config.yaml
arch: "transformer"
model: "CTC audio transcriber"
dataset: "short read English sentences (LibriTTS-R)"
train_examples: 26041
gain_aug_db: 10
n_mels: 40
hop_length: 160
input: "mfcc"
spec_augment: true
win_length: 400
tokenizer: "char"
vocab_size: 32
norm: "layernorm"
norm_position: "pre"
hidden_act: "star_relu"
mlp_ratio: 3
head_dim: 48
fused_qkv: true
bias: "none"
qk_norm: false
layer_scale_init: 0.1
parallel_block: false
inner_norm: false
subsampling: 2
layers: 12
width: 192
positions: "relative_bias"
init: "trunc_normal_002"
residual_init: "zero_last"
optimizer: "adamw"
learning_rate: 0.0023
beta1: 0.9
beta2: 0.95
eps: 1e-08
max_steps: 10100
batch_size: 384
epochs: 148.9
lr_schedule: "cosine"
final_lr_fraction: 0
warmup_steps: 300
weight_decay: 0.0
Rows from block 4 of a small CTC audio transcriber, named by matrix and row number. Rows with one number belong to one neuron. Each number is 500 + 25 x the weight over its row's rms, rounded and kept within 0 to 999. All counts start at 0. Numbers have three digits each.
After each neuron's rows are labels from the 100 clips, of 14848, where the neuron reaches its highest value: "loudest" is the band of the loudest frequency at the time of the peak. Only what is clearly more common there than usual is listed. The data: short read English sentences (LibriTTS-R). In brackets: how many of the 100.
# fc1: MLP up (model.blocks.4.mlp.fc1.weight, 576x192), inputs 0-95
# fc2: MLP down (model.blocks.4.mlp.fc2.weight, 192x576, transposed), outputs 0-95

fc1.31:531527488490503463500484521510446479482486496519506516510497525525470487478506502507504493551495498521527492510509516494476476514455514516481518510528503505464494556461537489478469502476451464459527517465513540525523483499487505477475462518481496510495477508483478495470497551510503451472
fc2.31:455506453480491534487537446502545440517510521525493498500492497502484483508457498469458499525467509549531502499495474496493519529512517556477531476500520470531478497499512529488540482485516538476435465500429486532509472464509535517507541500482549489511512526507481495484494491459500492490
loudest: 2000 to 4000 Hz (37)

fc1.345:492480491477530473500477511482507545490492509514503453504494503486494510487571478519485487478526476458490491517497503516417457524470470512465539507523500471524516485491517453495502488482467532548494459457541524522517550485522476487516496505530508507512473510483508487487466526506504491513
fc2.345:524535497500506513521563471493479456460447483497509495500430457506497525513448515488473526538449490542488502518492489522488534522484496482521491500487505497472540501507474478534509526523524514475481517502508498507492496538499472512505458515466518494529484517496472501456530499473464513495
loudest: 4000 to 8000 Hz (30)

fc1.68:517522511457459525483470505480467491488547511500512523474487473445499477537525488481517505512435489531467477500492522498487539487525523468481476505522464514469477478495519482525519515501454483518536537508480519473472475510487520514470521564486472486505518493518537497487485540498433484470
fc2.68:561499446506511485450502476443432521501510502486521530512483450495483463476531531493507470504521481473504538511493512504487519492488470532522499534525563507533515563525492487527511514525521538509458537523529540467510496500508463511492547498496475458517511492541516504507487494506498496490
loudest: 250 to 500 Hz (41)

fc1.364:503525485523490535477529498509526460491478500521492519510504503495437549487474506481514505527496453558526497514520493518478450473516528478531508506498492468477539493501496478508498545537539504489449494475523492540512512501525506438507457502466496517479504492487505503505520495488532492448
fc2.364:501454542530527556501505505553501515475519527501492524504482472481532479533491500495510512474497539487502466495470469535506493517509489500507495470475516531494512531524497481553474466495506499479518535538522509460499492484519519504508458522482535503484466499528495518533466478506508512501
loudest: 1000 to 2000 Hz (34)

fc1.433:431525448487517506465479464495521456473483517553465497502465546528450521531498480505472474518510485553479485502528498529477504455491462458514523517475511482500510530508538442491501471500526536481505489507486501507518492538485515495533520505524505483469550518520496473489520488527513513468
fc2.433:536498483499504496477479544504501532477482493503497526469518486453558510521506471523519477467481501520529454471520484525494516520503483496479497494497564502472498541472511545522552491478493477528489491545495521498487564485474490469477484527526516505509484518513517491545516518487473516518
loudest: 500 to 1000 Hz (39)

fc1.531:477573552495460535506498515526520551479474492475491501541491506498509523522500500431552486495460496458534480488478502531483507511477530489523528460514483480429485534490532472512480513505511503504518496479489493526505505508495477499484499516501495519531510488470542494465528553480512464498
fc2.531:508510532500516515488477509555506506558472490460471552510501488485507469507507485518467484491505485503480507496547470462454485516511473499471543510543490508462482489509461515513443484524503518485495525495500505508480469489487482494470498453544495516496479500514484465513459488474489524501
loudest: 1000 to 2000 Hz (58)

fc1.166:493504506552497473493523486522534514515478549494453479513473534464494512523461479453494516488479518493465488479496497492511503505504475505507484468474516485494530519510510534467480482512494481471494516519476484473499535480478475482499518512493522522471432494526511553525548494513535499513
fc2.166:481503484499484509439451559504511498475455518502511497523511519474521577551522527486496521445496491517458496503491517506506485524477514522499553490520500505507514518501497504535494530480456513527515486469490489480534466501494500498452516531506431475515481528503513499491517513495480525483
loudest: 500 to 1000 Hz (33)

fc1.38:524481499518478535533580493441476515520511498486495434502516485514507507485522485501457511509498479476541466528494454518466435506491500513447478511502478475491532472485464527426497488480509525498484565503522502484469512470529486494502486506476473530507518504499502524518534511487488487488
fc2.38:512503525524518464486479472494542504490513497492519493467460523483504482534516498508502492454493520527550511512476529489485522531497488496543499496535482523500553499494478481515492483484473501513500526451501513472488486465467514474483449505565485514516511498465521523456472540524475485493
loudest: 500 to 1000 Hz (47)

fc1.280:500556535515508561505504461501536526490478518464508471500483494531525513506468503509506500463487518548473475486454528492442492494438531504521449457487501498491514541502503532511474502504480493517488531505479516519467451522520519466485499478480472475515471483504506502513572470518510503514
fc2.280:481489496544476517504497521501458501495512519485469493495459488490502481551482515497531495471499488531471500523505541506474488473505494467474518521502538497494507471505494511525486553455516478529508518512534476510493531491488494508501459514498491496445488547510513479475436499498451507485
loudest: 500 to 1000 Hz (56)

fc1.62:459491533465450557501533477518494531507485503487475481549514538482463521437530507459467542476487474483460489484499485505541454517481509509493499492469485508498508485513506485450522518499503523534471545499486527499457500500535491451518508480472463513509514511475471486488470503517518500478
fc2.62:500514466494485523488455468572518536458519535474506477488475495510508461466528516470489471480450477514526489498498453490488465499498461521463500511510510492498519530466463540489499478481476546524539459486502526464502522523552494536498469491523520545525480545482473476494515499488513537491
loudest: 500 to 1000 Hz (26)

fc1.471:523523496531525490494568481475467490517491473481462515529464497506539498515474447506499484509506505501515496510484531544535490523517497473477529516519541496495498517516456506517469510499492556480501465512493509518474503487550511496509461458513488506500454437518462493515463484496503498485
fc2.471:535525515466503503520528468512512492516497499485477515488476514496516529483512503486492498504471528498500518472462474494493529507528516493505460512488502534514481511465489523472476524501490509513448484531469521531530535553483490503483460451480500468498500511510521557504523515501568512550
loudest: 1000 to 2000 Hz (26)

fc1.455:528523476468499501539494538523462496490512498531465530528515522509510537538503482494468556520506468486487492458486513479471497500450519419463514508508547516465530496462557504506483533467499482515517510479482531490543476495482476469478504530497451516497520474525519494503476506463495462468
fc2.455:527505493541538469505504507519487477571535494519509489494474499481494485471501469506495512499503494494522489462515533509532435472445533482533504534526531480453526515485505510491466524500490499481535503536503495484514478477483464455491497488541487521465492472511498495503461499485520519505
loudest: 1000 to 2000 Hz (82)

fc1.155:503543510501468507534525507521520464516475474493484523495500518511467487483505512421538492488468478508522434503483512496481477541492513441506522464534510513468539518512508502480498548537504486470473497497494503523517464497470485480482490485495503501502480484478522530519463485460518494515
fc2.155:476475506510496482480476543484485533455521522490525486490506486501486544501506501522457481542528478514459497509497495512485515451506501522480492504442499512548502512485532483501514519490502525536536488489489494459497520502527507514526491516488472465491506557519489487492512512535496525477
loudest: 1000 to 2000 Hz (48)

fc1.24:501503468497528506487467512490501500513452469529459438493513463473500455492489494449433530502510515512459471468478496465496486521500472496505490496475510498473500508552509517474514489538504519465509544518477499484486536511498537504419526541505511497488489494534509520500491475516512468529
fc2.24:528462499483492496526497487508511492471503486482503517506484502517466528542550547509489500525504529539507520539537477482463462537514528497494524470556517519493513515479503531485496540459482503475526513471531484465475485491483485450519479484472479462499536575521535485519484477449514553513
loudest: 500 to 1000 Hz (27)

fc1.258:470530507487470477558476505513469506531528480538489486514518480495459512530468528469437502483470500522476503433508531509529432518487480520494494488473529476501488532510532466496439466505497547505493521479474502514501502507549506467497486550490509539514497501517524482485513540543513491487
fc2.258:527540514508480510512491521534515489477521510550497478470511478482461451560473479514511491501467486522490461498505534508499485466535486488506530488491503475491468488546477462458466481446486490490496489486486525498522519514499503509490466490524547537481487502517490491546534464487489495514
loudest: 250 to 500 Hz (28); 500 to 1000 Hz (25)

fc1.535:527476493447494562537507509470502480454500526497459517483521512488495514522491479523479519542513489526526454479481514473498481514474498448492584491474535459478483453464543470492476499477500489493475570494499527508507490514474485496481477519496517529500498464491523491483522560486474498496
fc2.535:527507459521501489524503484481505504534520479459522492529484532484516504501476515517466518486485495492515535505530470553521499493481528516485476560528502506466532519498457445460499494502510506513494461481459473483496460506508515512510490501509479514487498455454461490512468457496524474464
loudest: 1000 to 2000 Hz (52); 4000 to 8000 Hz (37)

fc1.330:492498542463513517489503541503470492530526538467446517541447484494540548505530472493504511493491484499496486483449492521508476528444520509489533498501482454507491478480488484463491503520462483520490475492534513474567442516461474495539519487512469563523505453484499480509502535512469492444
fc2.330:492476500530543513452475489482492514535479509533520489507460486445463463499525516492507465487525498477470501480495447488506502500526498555551466487505523475481472488536534513533488472503479489477482533527521536516478479518480526517489515485474501495501524475515478518518501451516494491526
loudest: 250 to 500 Hz (48)

fc1.567:519490524496462521542531517468477504517467474481492458540522489510541489530522490501482523531503475474543465484527528487471494500471485458509552471506510484433523480497485505483470515502457526531434508517490524485534499521516481492514495516522542546503510482486532508480521535504469489485
fc2.567:509505534487475482481510507487497521549472507483474513536479489495497485500540483555475488454495485497515487508507504490487524519512477482516491473526519507528446479539514554470474505541497530465460473523500526515514428475483481471515464477544470566479482522505455481521486470468484502524
loudest: 2000 to 4000 Hz (62)

fc1.246:527476520481483491527518556493489535480500479501471544522503491488539546520507485503488514542491455485503480488491517524490521533436479488503552516492519481482514466486487460506497524497458452517492482526488488493515461492528484519487474558458464528492549458501494499482531553492453473516
fc2.246:530456500485528515505468491515498539492466537470507481464496511445508542532573481556499466467513464513514476511459507516516492502541512477493477535527494477562519519480487467489491529522474492479481536493520462490521492478498515493512479480526473548486501510495484485498471490472499519490
loudest: 2000 to 4000 Hz (32)

fc1.243:540508503510534486527519519504512511544481470492529517528490487484485491485484487490543493528491439479527514522469538527480472522489521504500474545522485484520478477529479500546473487518479476521469495544533483539523513503507458497510527484470500536490516504483509512515494549492482509451
fc2.243:525504477476498480535497501493498514476519503490480518483502486569494484538528512518505489489536494481483498498501483447502494475505498525489537462508574477498513485459459490447513484504517493508530484513467481498519543528487487499477506475513489450439423502505504483501495481522513530541
loudest: 250 to 500 Hz (56)

fc1.564:515477491494506485543500524457507518547494484510485457518494485479476478492472497526482513513453517526546488522520514536485479480431485506508510520458505513500517483469554483519501499490477492522503499471481539489469479481497473499513468521499471550491524490502498478452498540505521492496
fc2.564:498509524483530458456504515489516527497471522434531501475496489505491479470483494562496501503497468496545504580548459518458541541525480511483469491518517525532517499476459473463464454501503478489482455473496489512506506505505493484501481477519503497492485553477494483476506505508476523480
loudest: 2000 to 4000 Hz (35)

fc1.381:461506510488519492480475518495481475510531491491463486503523465490478485471458507481426548504508499463523500462513508484482498520470536460498509487525517552449518479490556500481510515510506541528516482553486490479480489513500496513508507516479462534463495452468499507463505520480514522528
fc2.381:468502517511536477496496484562494489538525482482546472495502523545465443517472495519513509481493515548500510534486515490489484512496477526486497502489490475549543495435490494483483497509495483480511447483475481482506531461491506486456456473509471567558505504466483429464486524491502508534
loudest: 1000 to 2000 Hz (51)

fc1.195:513537468537539519495538474529473528520497492507530499527494497520503510525518480469467521514487481521457512466524479510495460495504492515521529501528513510531463532496509507427502517523458477482488521482472484510529511485484502497496517508471546503488536507518516518459516489536483458505
fc2.195:497450523491482478490485509519503514433529506522483464455440524542484530514476497495528486500479492499507496497492485535520502483531489506525457458462539481566510490491532489451489493498525489515510482521565446509503540514457509477506497528498480491503485476496475506490472463511522548496
loudest: 500 to 1000 Hz (36)

fc1.403:466469515461453537525503517483506521562481482497487494495504476482496491516491506478482554496485502466469492492490504477511460542482520494484463507526502544491514548471500496542502486495495507488510528532533496508514500461492480464489494495468491464484539496554502494482561549477485478498
fc2.403:491506503497517462553477570518544513482470543492474502501505535507493506456500494525504470504540485498475489471461505496505474494492520484506475461460459459498515502484484521441501448516476466536490499495536441534547530555497500463481507507516506485513528521454484515474511543499462497514
loudest: 250 to 500 Hz (51)

fc1.247:506545474491486523522456511486506464478456474546482501488513512507530523511531504476513516481516466552489469497485468509497483490500516473461560507507506514449550558475511475526472490515455497514505551501525490496516450532498555484507543533525521486491505480511549518531507475504512524518
fc2.247:499480532508530527468491487518509522525488509476568526510510508506469510482468538464479522487540480497463469495526471524464500541487463532516487498461531555501512499517484554497493489512530487482513471458475484465490471430484537516497496498528500472504515531511515498522480492487494538485
loudest: 500 to 1000 Hz (52)

fc1.220:520516454471502493471545446495492512497517482521531508491487460510520487548473470509492488481484472502510498523490519451522456522489517438516527499523527473514492529484488529499512515481515510482516515473499510524457487496485523491489511467495511483506555529530538484519518498468517508507
fc2.220:498498509457475504508475566458480491489469536548469517513513505507537561497514483517531504551506509511484472508497481537464523445541519460478498454461522492507485472507504508471476493481491479514498526511457510514522522528486509519494486511487515502492488502495507481550538463548491532524
loudest: 500 to 1000 Hz (38)

fc1.450:498494524492536498497497504485528545506444476542518498504501469486555486533503479503513476481512487515467451448529492502476480536457497504474544538470510490512520530470555549513502507524457524486510484516465494474484513507530473496515521520485469506493540511552511511481500507486469486494
fc2.450:513486521510501493495506467521509534475520512489459510483494489472442518476493485545528454490490517471445532513531485516504507475538481478529512504512507499504499456537526515518523490514507442509484496485549479487535531505454464502483498500498497499486467542498497518491481525477477483520
loudest: 4000 to 8000 Hz (26)

fc1.187:501504472473466519474500480506509475554518503514509512480461480479542470469508525538497487508512491482514473523486504470527473468490530490531504521478473447520509549528488513557461459504465495495501524513514481499469521555535497551458544514508477515470506487538488506545535480457505515505
fc2.187:545510526497505527529495517490512472482498540497471496446440572505464533490530471520459513495455523474502482522501471503487532520485497474477512451471501564505497485508528470533448510512513487483475545502504467542545496494518502532485482530512534540514464519468548515464488518516487534508
loudest: 2000 to 4000 Hz (49); 250 to 500 Hz (32)

fc1.137:507530497531450467527520467497515515492447462510511507517526457517513503479514512509441512472486504484523514489527521455486487547460496516523478478495464520512522473522550549502445473474517502515508475491522538465523472510516495475520463513449486506513466523471493551455472554499527477518
fc2.137:488516499488480489462431519525521517465504539463542504477485491511498485498495533472523466490483493504465484475482490545503498476548442505504556533460495511490513523524529478497501460461497512541529484509490462539510497510531530534520511509473513479502467524519498477507500421485501525488
loudest: 4000 to 8000 Hz (32)

fc1.99:483513425508551501499517504514504556516498509483523503489534464474554512533457450490508480522465475524445470489505483536498519505503463484495525488474540521472514506500518517512518512487467508475461460510480532465484474522480509523411490487516533539505537491520534533494544566495492511459
fc2.99:516469562480489485519518501461517544485518518503467472467511475509510488473505524501516499450475544469514478485484501533535477492480520519535486480534516464510463497502504483477520502505497448480475539547497525511491532462497494501556533507510526510528500466547495472549529447521492460552
loudest: 500 to 1000 Hz (31); 250 to 500 Hz (30)

fc1.158:514539521500485470502474533522482501482497496494515496537479491490499519479524489539439513540520460443508473477512509469480441513422529524486527478515512545516465483529486539449516509540479501486525480506546506519522496487484491480481488472477491451488482456472477480478539518532502502491
fc2.158:487460536500491498493530480533503512517475483524458483469488516480543474491486484480527487509520525532563496491433544533510488493564482464516511475503544495489503491464464489533492470472494491511521557501526523480495527504460512477518483540516501469497556484538533499484520534487514543491
loudest: 1000 to 2000 Hz (41)

fc1.491:488468491462541489444532509535490494487528491483510459531480500511502463461478512520525454480450468514536494525498533521459489478499505490537542483513515473486492502463568467491501486559519530484477542484499498502475477511493510523518529489530522530520520525514507453499530512479493476476
fc2.491:493480516495472524530463504509543511519441532511466536468535531488478535515535485494507559519534553496461495487456462488520527509518509491471452431481450550471536473518448517494494475430486476492524504506498513516499522508527468461508453492500495502530491503493507519515490520534501510530
loudest: 500 to 1000 Hz (27)

fc1.355:521532478496516468483509529524535498552507525498533466551476466486492517491530470506498494518512490500509474493502519497481489492483507498534516471537509492487526456513497452551537507488482511499486451489530515485504515470473495514454525542541488508475461477499529550470556536504446531487
fc2.355:470492516460488522491533465461536514505524522497476523533465486522459510495541515508482501455516529524495547468518515477507539485472543476471503545505513518495516447477528505471440485482481490466515453491497508476496520528490541504500504514493487485484543511437476525529508491498488497482
loudest: 4000 to 8000 Hz (86)

fc1.21:556515510508444485487474482494501492517480503524507511536493421527537480500501491491500501509496475491542511500491500487485457476460479509478501486522508521517573498464494503448476488474493500462482455520474507500509539505485482474497519515505489516468475471471531485523520476479512494497
fc2.21:518505518511530462520477489479496480546474476519505517522501503484526499502515453490511511496489548494493491501467508497480540555487485567503485481481485532491522487520526554451511509464472489503509465500474479509556473491506455461469479489498467513519498445486467548469526492520518504498
loudest: 250 to 500 Hz (35)

fc1.528:512491458441502491521538484476483573518515477528482524486522486498489483504519491481457497468504441511463512482473487474506531501490463503536515487514494446507517491494479519463496517514473542472485485519479523530455518481489528488493502504521508498503554489508509528469469550501479521493
fc2.528:513504510445523471474501514507539485472528488509499465487544506517502486487469504496534477471481522495527496501483504495477495463503456521562461472511510451522503498504462498491514485482466447485480495492548529521504499502476446484468493501547516552520514533488473459529516526483491523521
loudest: 250 to 500 Hz (64); 500 to 1000 Hz (26)

fc1.74:519512522478494490520501448451530500460511522523454472494453476508507469505471503548460497482519531519536485503473476532516496511505493448505497495518528499480522482518583420506463504457493533490496526509537502496485522519517498551516485503519518514486494534495487479483514484524530526517
fc2.74:458503504501518509505480553497490487494478471522524557504518545526508518516502487509499494490481441499474469524518541475487507458513493545480523537487443504570519494477445554482524532514470508505513474519494512536492476481493506471506528464490460509446488506520513517490447522507472532524
loudest: 500 to 1000 Hz (35)

fc1.422:509496495498492528523498488482497507474494497480511494524517490514470481506510501466469543470481527508493519495489484424516498529514534505497495466545522495504520462525497518468496549477529495527484521486499491471503507502496488494510514468480481490500508499479510517460536498473505499497
fc2.422:482531514530524495470521496515485513491536540523503474512493545509504465471470477500568484502496474475494473548506488559493508490503490513493526521523498475523495518480472447515459493578481491454505477487494497487517517498525524539502505536481508499521476502480497486485493504499500543494
loudest: 1000 to 2000 Hz (57)

fc1.44:514464521501505464518532477503470534498506510534502471535498471491532515534514474475509495503508479473529510481537512473508490559461489499508540519498500477457483442511493455490473564501498511531490488516549514487489460501509482503509521515510485488518521428513500542430539550521472480448
fc2.44:491487474538498463468515478528502473500509515502464499464462431495503484489486527484492490503476506465512487464501475490520478528477496522509506507508539494493487508554534501475480516485497533449459517528547492511534492512510472472495523435539494498468478498526457506502511470502553525499
loudest: 250 to 500 Hz (29)

fc1.168:467550509442491496510507469530471494502458520508463465533512491492505580513489494507466512524508453481496485472484508552436521490454481522490520456478513500495459491472488517470508494467487540478454527471543533526503521484534525481490500511503511490489568492501502475513537531508457464472
fc2.168:505491504534515512509446453495504516500538533482471487497418501478535518547518497551482514521479495471531509469451470483511494526459499505498476518502495497500476534520490502499513474464461453492479519522500502489513507515496457520510472493562508510456485505537523471507445468449490506450
loudest: 4000 to 8000 Hz (59)

fc1.269:522540495476492485484502473522496513506495515541503436517500462475544481543493475500481486526482500495491528455413500497522486510434478537493486479466471546481516510476539566469518537497479476511460491496465483469465526499527501511504494523482446533523530512501490476523529532482479468506
fc2.269:538441502493485492519449485490542514478467489510530522513500488493490549460481555462518490517468533503500485479493490531506484515517526474498471535497468524497507505516511500510509451513498491515500483510504512504541517532535507466492529506454512484508498437495488509487488481509478447529
loudest: 4000 to 8000 Hz (48)

fc1.212:489527476497528488537535474491499514516485502491524516509518483500529506485471514515485491525455462509499489483505498501505508524507473481543507527501460520496511545499490465507498524507519519512454523527506510465504539523496522493520482544438481564463527470485500552503507492525460488441
fc2.212:514448513500492549506455448522474515497481503539481486471421465492504511504519465448524495506508525522499482485442483468510505477528489457534490511497469504449528484510524519500511517476524502500554514490540542544488497461460539489491480498526520518468486523537542495501504506497533542549
loudest: 1000 to 2000 Hz (27)

fc1.354:511479476480483504531517516515521514502474478503491511590488477463538501508474501527455492517503482442482502477485526468478520480474462512488500481494470517486487452534543537490436506514501508469524460499469532480498522543499517487512462497474500515530491512470467524473500506549477441471
fc2.354:499435496512449492461527516522501512449468525482502524507485500508511528497507520536510481517529534496460500463495467506464524466517467485473509490482508452521531551462542505528475503468510532544521496524537518491473498515538509463530520476473511499571523504545517506496513483496476502521
loudest: 4000 to 8000 Hz (59)

fc1.154:529544526442498574522484515535479511503513477472514511499493463485505499470484488467468523541502488505469480432498539459474502549463517495430508555533476502488480516526523511490478542467494487494494509491507517495501522458519514477446476481523512494517470474505508526485509517491494510460
fc2.154:539504465476569540545516506494434480486544468491522474517486487514525467452442544523519489519510498486494520569505532531480493523469486486517484541501527446526492512475472507492525472565507469470511521488484501539505549533493472525485461505501469510471492507480512500512513510499497492493
loudest: 500 to 1000 Hz (63)

fc1.356:480493491460426473521461434480489460482521473496488490514473436523444505480494495531502487495488468489507531527489512509503484535447506499493516509536507483512511478515541508501513495497509478505520461513523510529488461466519459536487487517487471453498520497442488506466514513542485511474
fc2.356:536485585529472537499484475492507507529512529510466514487477485488530479489478483489547519525479531519553508510488505491509483490456465489483492497479475462528517434512461503510459479515477484516525527512534473505456540491521447506504513448543473510514473492493500495492458483494519525513
loudest: 250 to 500 Hz (37)

fc1.208:501539501517473557470524499513536465494505448493503535494491501513514502544476500529500503511444523552553484466462513493505494448496471521508532495499536501511514505480471477502442508488500497532504572504498460516487509516492519491492457507503503512509475544518490493479491460455504493520
fc2.208:526473533516536495430495491498454538523513471497530458501483450473470493472517468451500493488472526481510450520525522515524463535492529501474486528524456479470458532456517509517528507474521533464523490538491490515500493463485470499519481521491513495471508460494513496489509477486517471547
loudest: 500 to 1000 Hz (41)

fc1.380:523549519470504543550532494511544535493506490474509494501511461541518497436477533493515530501473505532513498480474511482503475514511502520513458524537486494492526477506502523489473562508507547496476485501463486513506522507507507448487499474473526578434510463512446533496480510478508509444
fc2.380:504445503466487550486481476524479493473512508534488486485505460520480495523488512503507503497500526524503501530511494511485460496531547474495472524491512502504487548493509525532538539492532449488555500498507541484506519476483478554513490482481490476476515519529546498507502481499488503486
loudest: 500 to 1000 Hz (40)

fc1.140:457540503479473527478512486496514507461502494530493559489485509493511512533507503495491486479498466559481505453502508484501500473490546481493515520517519555541491477495508505488510561502500436511488507511519535531517451499527531475509506481494483471496539503493497508499457494533488499457
fc2.140:510532491566484541522489527504500494502500500478524521534479512501516560518494487504503496533507523498500510505508448506489544501483473485519493509535470456471507486457495524487448464504479554482504444514508474494502531517470501513473494459514449506493503485466485476521478508473484454533
loudest: 500 to 1000 Hz (50); 250 to 500 Hz (31)

fc1.5:491488480495451529504474496468496493509453466566513479552494521510525531477531495515508503511498456490503460508473540501444465487471543492503504497505501488513511457491501495536539496517504543482452511461522489530520502468484495482466497489535468541440497497484513511488535552489473481456
fc2.5:481521454521545502453484491488554496460508484505508510513472463535506476518475480527549526543492465520552536523503512460494489495513518508484488536502509528502472512452504512494553494518495532483515463464473457516527464511530474476480507497498492487522526515517474530510503506461493459485
loudest: 2000 to 4000 Hz (25)

fc1.139:479535499514507473501505537517499544512513527502501505501499481475521508542533465518479477518505497508468475520478490471492493483498458486474525520545525516485529466496468508527525525510473510490479503521477517540510524496480499458470520459494473518506475458496533543506512488536471513442
fc2.139:492464496510477507472494482508485482509518512523491502546482493497490483493478509458509528490513516470518495467498503528509497514525475475536494510474455505490510510552487464478466495476507506511511467466527496494516470516535492535511490536530521521509521501474480515498541504507507476545
loudest: 250 to 500 Hz (55)

fc1.75:485473495477458486558493485515526485512485540509458500525491455499480547447489492493472480495505522454535525464484482497486550500454492477545508532496492514509530496426530470484480521501507473589500476474506491510517482536500491479472472534488520462540530504474475534482524512499537494487
fc2.75:475492498476520465517467530516493479483563485457505553491507498535498458535488503491517522471475456507528515483493544513451528475512492497508511523559549519496537474467446468526499484516480470557540481484498476485519510508511546465492515496526505510542488516486545505529517468521486480522
loudest: 2000 to 4000 Hz (33)

fc1.126:523544481483478499482516496517486523516492508483519503511477496522480486516457448499520479509460509504488496511545515504532473510480495460481489541501505465460498500489492500458509522493485465509536471501529486520443481501469494517424523484501483482532490476470533509503568500521469497478
fc2.126:500489518503495507488498512528477480561519483504507477531467471519518503493498530514449506507506454469516494490488514488507468494463517499537498464498467487514513469457505504546466517468492532477508486480516464507540486491515459526528489477498483534531508518474471494464520520468502506487
loudest: 4000 to 8000 Hz (35)

fc1.48:519449533456439515550530514514523459522503520517452514496480489491476485463452505487468521465487497488540506469521492489463512494498529497509510531477526498488504519504528463509485515500503479526528499440486477522497514533505468500502528519479515497516519514494511516485499500527518521503
fc2.48:452514488501499475517470445497516512512514510487479514481496537499494526532502513516451494535519510485528496463526477535500506501548547458513498497529561480506498499475466504493483495438484485548487466472484506495490481498440524473504445488510520472503488496481501516479526481471542479539
loudest: 2000 to 4000 Hz (34)

fc1.525:499484509510537480517538511475520524556514521527492514512512540484504511439497428455499502495491461482460449446465524492506459513493517512457534500460512495500512481480520492488476478523478492494497499502503505517491517498474492508472504526539504566537529460553462531510533550527451514508
fc2.525:498516538471509474496470445476515519476493570538476485433499546486477513490511467456506502459508501479486484510449504493470495498506510459490506493507491491515530467509504491538497535496515502500516516506520513533498491485498520453502514513560473499490496530499522482496501525533493490518
loudest: 500 to 1000 Hz (31)

fc1.530:504474513477475532529525504460502483511494509533512469488499506518491520470466489485515482497489503465516470480473522546496479516463498486505519513472496473492511494555514469498523516522488472524532536531522495535450513473499491479524533517497510505465454462504556474511531487515446487516
fc2.530:466516532506531456489500531484479457456513462488518540504478504481461454465490499462484486528548460491516487496473489446463521507531482506474484475510474531492464537496543529483492546511530463467490508520519462474506495463496474479531522536497510482533480499515537569507510527501493457515
loudest: 250 to 500 Hz (34)

fc1.9:468543474434508460509521503519457463482548499502512504510508459518493515520505512463512519557486447502543508517507555499513499468500497481534492473507535496499524496464535508509453520479500467489526458510522484476488463512476531520481527570452497514531489519473521507485506530489523509516
fc2.9:521535477497504506480474507510498511508469450471487483488513490466520483566527495485476522524497496542491502494505530462478499463525545517488503554486512436483518479510464523510527513518468512487478521492479463523493465487487464492479462481523506524541492512502451472486489529461459501494
loudest: 250 to 500 Hz (40)